{
  "n_mels": 40,
  "hidden_act": "gelu",
  "inner_norm": false,
  "num_experts": 4,
  "layers": 8,
  "residual_init": "none",
  "optimizer": "muon",
  "orthogonalizer": "newton_schulz_5",
  "weight_decay": 0.01,
  "adamw_weight_decay_other_params": 0.05
}
Rows from expert 0 of block 3, named by matrix and row number. Rows with one number belong to one neuron. Each number is 500 + 25 x the weight over its row's rms, rounded and kept within 0 to 999. All counts start at 0. Numbers have three digits each. After the name is the row's rms in percent of the matrix's.
# up: expert up (model.blocks.3.mlp.up, 4x128x128), inputs 0-127
# down: expert down (model.blocks.3.mlp.down, 4x128x128, transposed), outputs 0-127
up.73 089:476524511531511493489534524499467501524489510495464456514501479496497479474485460481484499513468485503476523516525537470528486483499494501508508447498506498484549527522502490475511503532493482535447486483498458522498516510463494491461538487482500515489520551487489518523506561469557459517476445537469497494481492477501483537528543485506532514482480527534500484465491481536537528548526
down.73 097:510513476514508486512509487485511504511526474494515512493457461499496482468527519504514494519522536459525497540523470507484491503480500494447492483465491504498456459465554501522499491504465458486517509511487516502578455517475467488452532510517509500538510491480508553480481493509499459509494498497515519491530530561496532510433514526498501535517484494531481522520495512523533465472452
up.74 095:474502548463521468488513503473486468471498479475458501496475520527519456524502505511544461478478500469513519542513547495464454531505478504513509520483515536496550543515517493522467534532483455515509521509525528512510484478475510460480486480481485517483525491534520478468532501503513531502524483527495513510473521432503522492494484498462534485502466476458539550478495525492533481496500
down.74 102:509484530520451437482493515516473458518492497484508468550485475485507496509516531480460507494482479507504474466503498500475496483486507505554461522464540519445527551462498479466464523492505516460505494516519505498523517523511523493518505514430510512472492509521488520482539525498526490515540514455516512495529552539503480472536465486549525493509469499471499506511495490513537497476487
up.75 090:473492514500472510484488489488516519484498501521479536574523512500487488488474513481474505557467488505476542522522480515472509459527494483517541525521538489497516485505541511531503534510497521501522446461463502516520524462476495532478509475525468468526492537495512502563524474502519517467494490447542525510493529521464535507510497508476428526489507485493494489488460476482487492487473
down.75 085:508471478486497510468501513485502505480488500495510475519451451525506526505514493508513520472536537502512542545485462469478458497508465502508536528514531500516483470515517462501468494519456483547513544517501520521470544482504465495521511492501511484462509530495486509464521541445480534494506512513504483513522495511518472453520503477467491525532504479489495479594449509477499522523500
up.76 093:519504540517468505525479514529476506504459515481517462529479562491514486490492475483468514522533492540526481470476539497463507511460492497507519519502489542457519502494473511496498502525507510526587519460461497526470511466527459513486473500482526520498473527513485458458477505488502497541526485494499503431491523475506484472505486500512517502530494497537539478522497536519485494484455
down.76 106:483517497550560522477492482478525462485504503514497549496535519493526476537513476489497495507475522481514512425495473486489527504519519484528476494517515507475499501491480511473519513515451475489490514488565531493506512493475467494510502526491516464445480510527509505501496525506540554468478495497485511501504490521519533467427505487503493483447508537494487472500424516518528512483516
up.77 105:481484510490525485501526533488492491544480515530466478442536514489503470509536514516567501499485492511535504505522494496469507487490522517505451495474498514503505470500502505501471483477544480547514515485499530504514486471498510503518452472499467519476508458512464526488535533486522547483467461540461525515462497452479507503504459478505517503526512546507519488436538484471541509530486
down.77 110:513524449481503458498474499482552507496506518530529529498484518502516499467488497515462520531524480499470482510525529542513487470481433502498565539492532470522464472505497530515528479535480501464471459513476493523500535535494503544481518496471533486486498492519492521533533478485497466472456468543525489499519494518484491520496518493509493492452452519520507483487506471526506545463506
up.78 110:484521508503489487525480503564481527494522509468508498485470464503496501500513505549503540522519470513490473498490528546467479523463494469472503509532503524478497537511475493529465521474476604492502476518533460488479489503498552502521483510504496513446500488506515501476462505483507459460494543486497496513477536506497481484498477485510478486469524520465520493487518464536466524533538
down.78 105:490497475483455515502498562509518487470480458451479502526512515473515478504491469458533472489491491458498513485465490533539545534527488505497509465482503477504498488514504478499478503534488518501486501470509516543504530560488544515482523492540525491502463556502514513489486558527465522469555513487506497503504507495485520463481507474532505550453504462504507462485490532489516494480473
up.79 087:543515504543470507502516475517523486495512489531525484485493510478443467513527481458501506538515495526473539520458507503505521527519508493479523515488490548483525479499523498462502527507516494482498529560464489535512493470478463464481475484464477512507457462503558528540492536518488525498485517477469473453466509518542459488500484522518497521500452476478487518483503519528516459493529
down.79 092:519518494457484430493475546505454509508499445500506510473476484510488462483504487491481518550518512475478510535539509511502533500502517515513519556484531504467512514510506487512496492552503500480457513497492526539525477500534521461544483500518483499491495529457441493501467509519477495488492455478489513500501478497480502506485499519512542504493535489557445473503534483502536545520532
up.80 089:509501503454537505498495526485479489554496470504527475469491491450493488513507480499502478472522529490475533517508525523497472519463555500526544528524561466558486515528454527489480501505502531499529468486544493484459527474490469519529502484464499517485511514499484476493479519519492529495541467529510463509505521485490533510497470481438502496510467469511498508442498515535499486490539
down.80 090:505495532545509502454494492461452537511507532468447500486505507529496474504524474522480492495503443563541509508526508451460514479510497509490482510516550464501506494529525491534478515454491517496461531493468486526513511462501515501529508506485482540449511498486490490476482523489487538530517494494495456499494508484480470487493518460465535509495508511533540541495548474517459515497493
up.81 103:492452452493513504563482468529504487499486489468535530481504493534485507485518531532512497520547478500513500498520508531493465557482515522511446525453514483513479552528519502484503545560501475477476530529498509532486457531496509520517423524484500492465483492509507520476492476505521502486505502528496442514476517488507520460493477460513521466487508482487530494477503503504494478519488
down.81 106:494501497505488471523519490483483529527490494481507483557507491509484481501478435465499509457485508485444517491423539518559522445493507490484473476539487513544500502497483520479566520467513501527510498471463512521490525520454548507537498487478525492525563526528495505512495516524485519514531487505522507484486491514499486467516461470517478500490525532498478497505514472526516496489490
up.82 104:481511504482473493533493500533493489518498520420493487477476496504464439497511503518473527531487516525459447473514514492494501539499532494503521492532488516516506479498511490516508502504483538464474524537462509542482483494492521506470450507550471473491496527503489520510498469524501447509483539526515473458472515498507566502482486516491516537479471494491563537486542506474473496521497
down.82 092:485533487493510487507502484504497452428483482553499493511522455503498519510506494492488477540466453501497480452478472536506496484504481524487504479466517502475498530499494518479504524517492500525524540512507500481555511530499562510548525482477530501452469547516458515475481511517486499481511513481478512499517521544545504518495545473490508475434516496470461471504522513531512500510526
up.83 128:516523480474487521517467504489519508487459495553464529496529469526523523493524489447531513523464475538510486476487484508473521490510524509472484507471518487506514567479468533519535494522493536472483567508495498475534496523524485464510504506523475512484487511492504510467465513518473497500490497533473460479441528498474509532481494470487454446516517485500484553511498545486502503529529
down.83 119:415522485454534529502501474491506519490456471538503527484495472516525495527456525500498492482476506514491511476452501495520520481518460522468503515515496449510468520505537468491503482477486543522498491492493502490460495520509471518478485491494495508491484484501530493487495503548524526536494516551453435523477535508503514517512478467526510518501483496484486508499553561536520490536522
up.84 097:521464514457492501509481487502537475541530482516473506495479522438522496480511517528480454513538465485457481489459492495508504512492513479519496513507465519491496459524483514535501492471506529494508513482452474531510539503488476505500463537509538545532453460493489531487519540532493498475471506538520514513483491497435512501499513517435500464504520509497535515533495534461526508516524
down.84 092:503476475509474504452470483477470506483549511493520537493524485474491511487499481469544453501511505511476453513538465513512508476513497520452473523518498499447549515491531480470515499509519500503476528522513523540483454544509499477503466562486510476541481517483509478492507478529531497527475549484550550496536465499468494474483518524489508528493474493496485496453538486493508497520505
up.85 100:471498498505441525505454485490515533492482536491525459504495477437526495472489487477531527496480502526469468481477527518523518532508527522504499533550465473501499522458540531517461494529470513475485541524488502507554455511497464479514512504498471525482511456488477532546486535476495467494530557503476503511501510505502494519475518491500480496483512518514519492497540506437484509488522
down.85 096:474512508510464501486476524512493470480523515552523541515501518548491493527509455515520522450494492484482500484503477521495509501514512479483470495489474467540490483526476556487494478428509531519476533465485490566494514508469507535523503512517513562505537486524486485453497508528534502488490512463507523498487514513477529508441500476510481476462543480468514496484475468518492487489538
up.86 104:543468518496479462528487538449481538501500499537529531499499512539500493462524561501495498528479479466508468521534508490480461501485482526522484555527524471483478476512482464485535523510539528476492514520526488532403514479482528462493472518513496519484514512475486512505509542504488469512527533505521484497456484487511507484509506515481486497525462474492516494460494505474479520522498
down.86 102:532508506507481508478502493547503522463490486529456463524481471490486548471478510507468530499495495492523531530509503504488525466493539513506510484509477482519535487506489512516505517557428453518452488514503539508505527503498506507489467525481508450491505532518466512479505527540480559545510504533494488453498499497518474470498515526504478465527478478470503462525482477552478474521465
up.87 094:506523454469475481521499500477508499486490495516477473531532504469489497482497485509445527438548498472510501503465508525533485475513489483477487488553454524485530513513512490537487497514508472495567535466480474486489526485512467508510537545493451480474501502477520494501524554505529528478459478519537462525499460496515489511503506526483529501499507510487543496501471573491498518505515
down.87 097:493529506541473510461500560514510517456510520483523486444531508522537462530513466501529480502502513543456538514525520524508508464521511460509504472487499487452521512520462496504514551516458492482526524493544509510484499499493474474522502489503495500465505485502496484480432521502479508480525469500512492464496532529461522496473458511498492525529491527455450507516517497483464517539482
up.88 099:483480536509493474517475540473510492497508535515505498470500462502489537465471431502489496504517490532490517511519507498493495494527485507484451511492485535502481517504505481518508548462495523533528483477503492540498569552427470508490490498542500495530519525490529507505493481518498481476488470531518477462470487494505543478517479476461473538500544527496526487532487529504480433501487
down.88 098:531483516512478510431536497486524483519494477510528527451475483507499488467442528526482510499519504504544504501452476496519506522492511519493508525487525506500571505529504453514518505495487512493483510482460487492495502511521463545484440500511486471519483486490518481509503450511487481561507511453493534530461464484538502546505489488516492478542512510524510494469485538491498496451528
up.89 099:560478512498497483503535464535524446503476525484540536478493460494503526525508494484469533512520507524532487530498475537487472514512503587507479475477498532492525465497521527502468504460498500512505463491503465484526518508483507521514534442493491489478484531506499479507506481509508486560508515530511465498495453468495499497486500501506565497491491480489484479508511507481453449509541
down.89 092:491504480503567512509472495480513510507526481486493469487500480510525513517465486503520519505521499477511501473493527526480523520469537524497504515485534557471461458511491502470487518500516464516531511514460467477548505500432491457519492494481534517541473465528469488522452509520525538496512521449463488467513510498514543450487546488476493473522503510492525503496513504504555471518484
up.90 095:502508458500524532504487504502517521486483511487518503529535554510535473486510511479473522490513528449465499501499507501477517500493525542530500471512545489536478549499538481548494497491480547479502463478520519541489458532528472462488473480475511464489468539492490484545452478527521495523486515506497496496468517506495502480476559499491498542488499501513468494439521447524501511479473
down.90 093:498519480520508473510520460492508489541551487526465514463509517504498506497459507566531509477526491531487545470503487486523551518501496525446494491461516496479539490502503507463511470484514485498488494458503486512514491488529525487461501556520449519509502521524498458467509516485508477494470529520549476533501492489519521480511498466524473472518497460514463522538507476437490484536499
up.91 099:518504497503492495513476520498512518480494514530559470484455502442528542486449510534486509498456539536500514489492490514445504482477472547492497502509472479485545461480519507502517520533513485548515511511505478504527462464465526472536518473493537499490517503499500514529492526503493526529485495515529509488474482495469504466475528510485511527485446486510507446487528501452534541492454
down.91 092:495516512499460479488504515537523477513539546505486527510497465556496532523517512504488503511510489468506484509484514509492515516529517487498464518442504458533513538498543534499460516481474519502503495507527501524507515528506455503468467515524487502455474503536507514500467440505497500486545539480482486464493530473472487534493474480497470483469558468497458489481499480519467442527534
up.92 099:508498514500474503469473486510461509546491491476528509465528533437532534487531519475461515476510558504515493500491548542545477506484491509518502499521485469518507485524494507524539482492464486508550509496494486492515479424471461488481514469487472514464501532488536533538491495529465525443480496464515497492460502485499539515530518506514523522488470495478512470511525510510485480523504
down.92 101:459537519503500502489474507540474461526536543450461477478521507526463514491476443552510532519529492507514520524514532479526530525485574511495479474509527513500478518497479497483472509502477479532525509509503469525480498485524487509448476514493482504479516524513489462511501482485499523533458516510512518483506514492484507482466508484480486485520491505504455458517527470483523459483576
up.93 109:505541495479550502514456524489551485475467471506490543502524506511526496508503492517496539526486488509503472496460499494558539527504514483504451467480491515466503546471497515529493467497491485508472489530467495487478533514532460489474506532508435477480491548519485520501454539544487518506511542498468465480441525467497478512500481495481486500509470507507535545508520506506525509487519
down.93 116:417525519489487504509532469471513485512502463527517533511530500493546501533506506487478474500503458518490525505463508465510478487524493562515493529512491463516497509488536472478484455455543513509472454491478494505466511496505535484507494528477512559469463507496510512501527508534495512525511514533496453488511508481541517509518479460457503508537467510486473490497491507486495511566526
up.94 102:512499518515543525490476528552542492524499498533514468459515465518455489472464519475467503518489479499478512467511511482506504510511539472518477497528513497473526502490492492493545507546493474484482514506490515504478482480511486510493490532479468466497538516551459482536536556480544416498474501498470499542505479548491518512497490522538469496499466485497501502476485485532494502541469
down.94 109:505489511542457484484544495521491516467472500508559517535482459481572444501474516443503500477499500528496494504503496505519496532519471483507478504501460488495443509482551499467467479463488472516529512453520536521498486542505501514491497487469518537515474505521519518504478485508501474503499473502516486487497529492517503541449511466515498522538524487514444485502505512536552486517496
up.95 097:511507486565469472484531527512526497470486503519510502488512492465488541500512473450458482510511529470492510531466499496483448506462539490525477513489483518460520510521490557518444484524510484512510537452531515505475472474522477478504518520473507515484492543487481508497505501469504506492518488506464505492504502473499460484539497476496582536488521505503484469516516528489489530542552
down.95 096:504484519494482480508464515535518493506533505512505472464511527496481482472451523482515465525485480532486519485567514516523501512512489518501511512504508486493486464460494518514514504507455478517467473547521503487525538515479474478481537490512504477521554476486491518456503504483502511485471503533502501467525537531490489515441498541486513465497510533488538495459543457569497467484447
up.96 120:529474523504511529508463486501530506518501502517547477486498456498488457484474528497532549543500512482528491509525477496501487505495492467526469502534500512500487502547499482522508516531492497483508498472494498528503543492520488498538472461441480535491477502474492516521462419464531481523510491524486512516477485530521466467509501551444493477478524446508486525499512483472520494509556
down.96 117:477506493503576468531467510502460491469494519510492477482503482530466484452498459481482507543495519552486535506482547488486528490521481511485507477479453510517484473468499529470484566508505486506543467478476479487543517480484516539517532535497508466491496494505523481545516496488490472490484495478487504499531492530476491474520516501470475526550489484553474529507490522481513512549501
up.97 090:535472491512497550500521491486532505538529454530472528562487498491488466493538460509478527452502456485485502493474485504499498553480494509483492489462514495489508494523487538496500458526488476504479524502470452510454502515516458507475523481508519529486501493499487486500558476498477520508495468525549492466473520465529502509515479531515541519543485549512490533482467538516503516468480
down.97 097:460507511496497502489509486492476508545481516483489474486493562557442507491512534561507536559495505498540452485480489511499492507485520483450498491507502514513493524495488480484558486502488479490528503521504461489465515494516517465509492549470484511503552523523518546510550486510473509516500502477465476480525528509489518458487502499454501453503447523483491494482517461508503491479522
up.98 116:473456476487511450517513513501505505513463544457489495506498520528507514460525493504509505557519473519481517493499503544478477461485494458496496506507508542485525463457511507486491518475505505529507493509543517501440501498442488529524489499446458514503511521490535503511490503514532488500520539547491466502527509518491500526540483498463519498496461503515552467549482480511484476518441
down.98 106:543534505496493487470488561492502493529485505490467482510498495497504494476515521465426541503495435534525505541468507533520499494535517466474517497502521492520486502528537503488507490492527511510512492504469491495475545548509474536547494479529478510493534563509473532489483511498488461525500498468483500481462455475476483498459460522525509499506517464519532474519464516494485473475478
up.99 074:513510533481552509452490517539495485514486478548458482520485460473526471485487498521494485493472523516497498495491511530494502518469492466514477509526504474513520508515521523500556494515486545493565503493482484471526496452486451514497485533526543521507529498478503534516543503471492519518499493551483475479519497514518495522515503536520482480490529480484446509489478479429504497434492
down.99 087:511508513456496504509486468452448509511492495487550515462446519481478473520516512486455426473534544471542467512508486521544500482499483521492483501496495491486475529477487499525504546476510493482485488466526542567518490548509479466500509514492496476485496495544554487513501493505535558499501552525495514508498514512481505482501488521481452520516482502512489528510479514497516484492493
up.100 102:490463472564503518490471487480470506463533527495530485529533513492500517504510476515516501531503512536529514510507549534509507473523501521498472536480470507540521487525531502542488506532538479490471459513544508487514487459493488512512512520504458486475505511479492494504424504463511531478488506504527517473501479461484474511464468498503520508466465497508491439447496510559482511499533
down.100 094:471491442495511471493508490538514442523515477486515525502485519513478546455529540512503537489454523505470520528513503503533462521523509490485506479478490501473456504526487481526490485467562534505497550472503506498495460535487489446489492529499500539484507502476456474511446491518507464498510515522499450529529525501479481484543488526520540513505491515497500473519497526462512525507472
up.101 106:498514506511528494475515499496496459484508481519520492519499545486545510517513435500520475443476471497500538536544480520433468517492490504545489474508498443477491545463551523491536508491473482455512500509454504495513515487491502499499522444510510477484521494521538526481490481556496500500527485507520500503502488470483540526454510548483524474493497500523486511528491496534462510492486
down.101 116:522433524511482506515526496507509522526526487494459535473471554499442479534520519521530485532525485474487485432512509487504492488471521499533451519496463504501506491476512474508462539532514533492520470489509514495509435497517547526478474520503481537516462453494548469504481525483488498484477491492484517484474509506469482509537521536513491533471508481506503498521547517523508503519504
up.102 089:469489478515510484456510538483477495492512477556471495544507479499501476475508521509483532493447476490470479552513489498526532487533492491463451519509522478530500521493509497515561500480517517512546529500493499485556484520456467477489460467478494495497473530518493499499500496489539470543530499515434497479546509505537492520492498549499496518475493502508490481550525488493551500480494
down.102 098:462521523474492521571496472515489530529512533482484496454484485470495526532519485515497511491479538453518494474488461478473475479484505480483515541527480503458531505473518494501475484523417465482488482481504501498506529445519507519500517487461512522495496527517527497518532510461510496482472515511514555463512496493522521519469487500517523484451538517527535528469504526524521480532505
up.103 091:453450502535468506473492466517509512508538482524496488498496472522506546503488490490444530535461492450505483486511504470500542509480508489523495497526540482496531504515537470561479534515514501466483502497521493503515514462518518508536485470463493528483456496547496469482551511517502463545492526506507497498484512503496516499435514501487487510508441502522498506542475522534463522479485
down.103 100:541499477488554523536519528509514558468490465491476480496472478475536518504489524527466502525473483507509470480491507481491468450533488496475510471511497534497456488530482511510497511495549526544494505500488479518521478513480516470497483511568483465513523511504545535501492471491496522488520485555507497550514501473469471475494502542482481507511559503488498484446501497473501519475455
up.104 097:517521480463545539524476507476487479524556465482511510513484483516467456515526514476494514493484486553531468527486534521516502532487534499505498527459521501517512490533508487454538461516454495506530488501500505454502467469484525481499536505512529494515490468507475513520447501510457527528513453512435548494486505509490534484486488493460489484498486508543507508491529494497447519505486
down.104 092:491504509534475465501533521541550475512496543529517496493503480459449507479479504568472492476544494462531500520485500469491487501522514504511473479548474514511486502507490471484484542534501533508489496505517475519458468492479523491534470473480479501505567449466518487466473535448507476491509497525488468537495476465511539479471511491513518496483529508477498532532507523494492499510526
up.105 092:524473515526504495529451499552534485490498526509443492466499470508511529509449530507474475525495501554483517501506498474465455479508456533485472451506506532550492535482493525459468525531463468472480549546515504495479494507487516525505528518475480470484486507479455504506491518489546532538520519503481463510463518528512527525499494469482506504488513520475491487502509536516486516512493
down.105 100:526506502490506532461476490493523468496501537480504520502536485452489549484509540468498512466490471479512501533500494500504482472473479498476521541509509442490545487500530561519503537468492443537516494471481552483536518494474505472496526491501524527529523491511524512522519452475467458534522520486493492532493485479489487529482503497528482505522453481476503489467501505473529531468549
up.106 105:517491486472461466478542530497527527541479522493448482503474516499502501522516497492510496480494518528502528556519521513510481495456495545523451492456472498503477474515511489502499491473505476487525513481441512521511446486445503499489472457496520509503514489545487529508567538471508466500496468524517487549520500493486533506468478474490479512479540530530515482541516523513467523484500
down.106 106:527498515488530482521512466496526543462517557545503465505459477489471532509486472493508518478491491487530496483508513515475492475485480465497493443517547449500539479477486503492497478518496481454503512523518505486484479494494489472502518493488483520502475464491524531564514474524516510469460477503527484491480528534529529445507506505471526482507487545490560528510544519473480492504549
up.107 100:479486505533472484508475509473477528501467479478526517448477515510513517529524541518483524520468489539518483496471490523548498533510472501483504513474488496520460550482522451501525537456479519554515508488466513503516506494485475507489519536472512457448455524532540497504484566489519521542468525509476485458521492511482502493483501518464560502502501474486520512487509494469517492478505
down.107 098:486501524528527519530496465561515533515490524493435544528544509481535523492523454515451497498532476480518498522478519490508511488500517497478473479491524469505468499512506494499479491533510500491494483497515516455488475459533517490505492525514505510503531494488502497478517486500465481524507535469466480505486532463545535515496488441522458452517502511505461460507539521520511505425490
up.108 104:529482514533500509454531462501498498510469509485482480507540517497476510458511484484506491521540510492519523520506475493469498461487516496461464501524480466486495503514532508513492519533503509550513445497462479508494509545506471538471492462489450551524536492509517541454499492516517508490474470514527468508446498509521483503517506450537508515490495497516522508556500438485506472535541
down.108 097:514494490497505508503489517514511468475484508480523482476498505510494488480477493515434599490534523556549455486468458511504528484433493497471489497516514537493516501519529493479503507435528482469526501528476497495531512515505476537543482514506502511498492543507485446510503495498508536496513450481467518489509475501493501454503495542486498489487517503487504548495538497508503502459503
up.109 109:516463524497487436495529460530510481509476483502488524537557516537558465527478467493517483543506494508500527539504546473457484510462495498473501504487484517457504532495464480467519525503510513537501478533485489492521515504492479501509471518499482475517511513498473497458494487489542565495514467504484474514452479508518541542519509503459480505465531500516479537490509515462519484484480
down.109 101:493483470476468472509500523499521498493501529490509452490483510495460495510528471526504503507517520487432467490520498505453513537488501488505519490479478483509566475516459529527480500461540517488492488506467523528511522525493482479475550545482496504514489470510524458510460485545541522504496499509506547561516522511505448462516514533496499495534512501460516481514446509537496499473517
up.110 112:459498562521540482538447482496514510525519483506503497503498521486476464504508508495550539493510524500488491462513529472517510478528528456529514494513478554492492490501481449518509511508535492533488458493495491491497504502507478529477503499490469511481475458462561503465504536481502532493460518484475484450503504523466494471528474469516476557503503542506489507489538485505470549506472
down.110 108:546471474489554469505491441481519501513545457473493498533523507512469495518518534539522495498501510457476519517474539483490509481550477515520506474479488514490513505527507472493557551494527494514525503498450464499533514512488486477507528492494497482493471498460475463511474514464470503482523509460497551527511493527541469498509499491524501489524487483519461498493523474463448515543513
up.111 090:470477494524540522511442545518450491506517477483536535486468550539487510457498510505491504530461476499511517523493501469487543487563489517517503485474533479500514523511532494487484498522503484493509490490486490490493527488469517480453505495513486472474473529476498542530543543507471512503507450493521511510484529482561511479515469465492490487485481460541496466498531482457486511541490
down.111 087:507464507495472489543495461480512474472504483476499537511523448495525530529506539558464492489519480517475499528489525491495479478492488499485506544495543487544490508500478530501499478520458518502457543526495517498525491450516486526518459519478488503467447499503517518508504515490472524523491523532550494492511481492537498520508526475451469528466489500457464528490511565532473495489483
up.112 110:463478523529510556498466487498476502482511464507537465519468515481511491510479516474470514519465491478482522553491496522472492476499497539544501518509523504529524497502540509503499516463495505494524500555508521518493484479495469508491499530454533498462475547464453512531468473540546503492493551503509503439448491477475528511488475515513469489459491526512491530484491491496477509483548
down.112 109:540508496532473503486459503524501507496504514524487530476500497460537509499518483533545485487474530499481505517526426465486500518485515496487462489531506492486493530494465495509450525481519485477446543516477481503525490456491538467505474507520503469558535464507471515494495509475489530512498500531499480569529519497506496489537464508539516500493532497486506503526518436488470500547500
up.113 114:485511560519495516501488442500501506526537504516500523511493519525571508479467514513522517510483467524507509477464550505519472454464490472520483523478523479531524502532539485448511496500456466518499465488509474493483477520487486528449472513484507534494512459510469528541513495541544513516465499490524495489497474488488495465481494486474536476499503434525473513525520514493515528513504
down.113 116:493521482473505540503529526494481478459469508425449507458479492501488516551478473490495492454519544491474505496534462483532484475472463505506494479560458553470500506473491507519472524532491488515506488514511533532520519451496506507535538496452501468521539530499523523489478511497475499491497486546541492529511492509498490533505520522549524495480511483484528509486500488485483492473491
up.114 105:532503494458528526511476466492506478514508513492478455500494548493445520510476466517484525534507525506478478492505466538515535543491503500523493507464508520511506491454472505521519483489504523507515498525449525532489527497520541528538479489496446496518513549521494507449481490521501491454500543471505489523496500457512517478497544463487446517444499490533521509519506519478453476509471
down.114 099:484499521495526534507500494473486506461461502510505483506487513559494515492520489501479518539476453502495451461480529470505494493526517476493534495463533501495530510482485480486509507553470545506499476483461522475513525491511527514524518492484478522495485527540509560506476504466567490497463491538534560506453490518511518518513484472444499464477495491523519524498487501451468489474500
up.115 086:568460473533538516523523509524483530494483502478492453526509489524484495515508517496549513499495494518509490468471500466496532501486499535516476466488496512472497460486518545494486511515522504477453475503489510485495491499493538528517505466490470532500509548462542541477476499543487465462486506527498480531464516499506477508504483456557571503493526491510461498523480475502484484473454
down.115 094:506494513475478494526543468482497493469518502511462564486487517532482502491455470498494506487481439436469521518496503514526486510505478521479489492486533486520476485483445517480537515546492457535553532505500468493513467518515513476528498525516476482471457526557509490514525514550499532470547463535477471490525484471534497512534497504495514475494490482513474527501490492495500518491494
up.116 099:467519503520510519483489498487529448493472498510474509513491458508537489482508500522526506516506493443481496493517497515472495469502487532499465504481499514530505480543495497548546470445482490513520512522485515471466492510447464525463536517470479462485513509476484545512501490540529500476465514453507539496472552485503510527440515550484515555520529469496517518518511503524509494473518
down.116 089:518534500485503521483519478491540468530478467511480537480473504507534508527533509531514512487487475495549528477512497516476486521506460549498504511453497494493493503538512496451485477479540499509483477495479509484472504439507485493451483468502490496473482484547542474474490532482486543453507519526521508501488487541501520517494467492501543526499502503506551490511508572464449503462508
up.117 101:502489511524480521481511497490479489443518492480502478518477508475532537498516483527484490517478478535491511498491492466501560533469484485521528480500515488512483572515505477540494480483451560501518482500501577522529481476469467499504496502496506513540470540513518493486470479522506498469445550468439525470478500486478521506493522509483514499500500495452488501520502469525524527520529
down.117 098:474477496469489484525511504470524513524477562512523515510498513466497452528491495491497521489493516523494467517485492508521429491538515462514494516518452507583518454503482514502513495455517537518456528497495491532506520493523514532495504506500491528487470455470512538493499547502474501480471518546547496468506505516489500497492518482537481492498515488505479534474512495481452511470441
up.118 108:536491501484552513461479519492499453501482512518497493532522504501510484493477485483533523478504510507477505502493537536490503522505489465532460453487556511498506511470491529491522517523478545484491498487520496518488545558486472492468529498495496526474512502500471476513431485520449507474510529472512448510481529465485542506527511525513492529474475450547537489488525492459489462523515
down.118 100:429551500517482471502482498526542542510522472486483512529514511455488522508521529468502472488486501497528491471456518490525511520482535520513501482501505504492488495523516484567457469516533502497470477518527480509499496493490487484524542483498499505493515464465478495490451497538465541518506511531503526532468473519544495513498510478470499523526503503441465503510506502416513509523503
up.119 110:503478513491525523484438504553514451485491520480481514492526468524455517517494540541492518531508502502488504545478505491482481492474488540487486486472510485496508509517508514567486519479510520516467512538478513501507533500500538522501482482475498454512517503510488532537472509477484505524487509488491483495446516487431506497473475498500468461528484550494527506456508466501470530481571
down.119 105:492502517470472480492470546453532532503463452503473472532507534471493494497522468487478519516491466534499458463490507502544515502493488519486469483501486495499528477472515498495484484483499547459571512475506492509462544538540464496511499495531536524482513544513504502529489501531545500482487488519490502523504487508443450512530465485510492498470530496529521470497480517509492501509559
up.120 087:498517467453496494465475495500435498511478489535530485501482538500487531520532534482493543491509445456517501532509478482505481486494514534480535478472541491484481480487518526513549493471466464539484517465492488489492458502524480545511480508483501525502511501477542508519466507526491494540500515530513510477457502469484516501477508526554535476504522506452501492536468517558505498526477
down.120 098:482504505490523498523474520538472509506493504450485504456537548538484494472502441481505516527501534497555461471516496518559512517499550501536516424530489508496506482492514516519500475492482480498520518519512490476442513518470466497516495491513483460544477509493516490500504482523488485468475474515513560463493503502480507487499494488481535511538461480504506500535496491480545490546472
up.121 088:497497491465467470466518495504514431528517504550556509535464507479488502504477505524428468499490478526529509506482510529436510460456499489497457483486490520518497536502500533487476503493489477529542496520491488488486494503520531479461550530523526464478498510495508479512462484517520494534497500532514459523493513479557470481489549511482518532499499509501500508486529499489538469511512
down.121 095:521507525529486502467497483593488531482531455461490508463523515506448500507517534486506466465528486528495532517510501500494460516493484512512543521483523503494492496461516513484526487492516513485486502442517478483495492479447487468523532502531477519506522462534537519527510472470512485457540527518499549482526479485467530515482504524480513476518528458503503500502501495502488468453519
up.122 098:514524461494506514486486530511559502517475496471536503527479472519518472466493508509500475446565495490526466566489498515463517508518528518494489493505499499535531478460516512527555460470489491491510494536512483497484491440480468482462496502507496550472496480501522503509498521453471496487537504504512528440489505487528451512483501537490495504526509486484538476477519518534479477515524
down.122 098:480514506497479497511459492490527466517493457487548483517475508461485481518501501503512532467487500471503525462532519521463466506469526500528518504521518525530497541532512449491488534516468543486472480518446517524501475493489470509492527464495517495430477472505501496528482473500518558525525483489513476537508515485512496473539504502474514482577496512481538512515520466498482482544511
up.123 096:518493481546469484488507483489497485518493461500487524530516507479507506547475503453553528487516494509514534513507534455485456452504524478521509509534515476506527521517459480499520481522537477534522515503505556515526472502538468444507495510533510480444464462481486478503471496522488483522491450513496502508503510519495513481558505480483492487523522502487530496462524484514423510499504
down.123 098:526482486490546491463527503485507500514537458539439467516502476517475447495531484534485497479482512486560524460554511479502491553512511461522500506501517458525541468522512485522493496490507495527461480508460509530522477515492472524495547493538471497531506478497486528533487489456482471458496500502475527503477462502489514510517492516528479497532511495514509491514521453506458499519536
up.124 097:511490503551563489525519516511466472501502483525487494441487482472540503500480477523496520478489486495527502497496516497466435500506507495494493523498445442504520552484534489484512513540514458489522485522489546509483473506510484517545491514484522528519500518497491476504471503475502476510500483524458535549484455486468512467519513521516530482448482472518534464535485479502534531526493
down.124 107:512501509502517503514557516462486536469488500478527519527488503484503497526469480459496500549515534459501500508505528523534543501490527530513458521512507508448486500515540457503499476499516530530532488462466524472496474487503521502484460462461495495517493517464498494488530527547480499477536515494485451494531515466474466525456478503489516498477512521480461568481472515510509470540495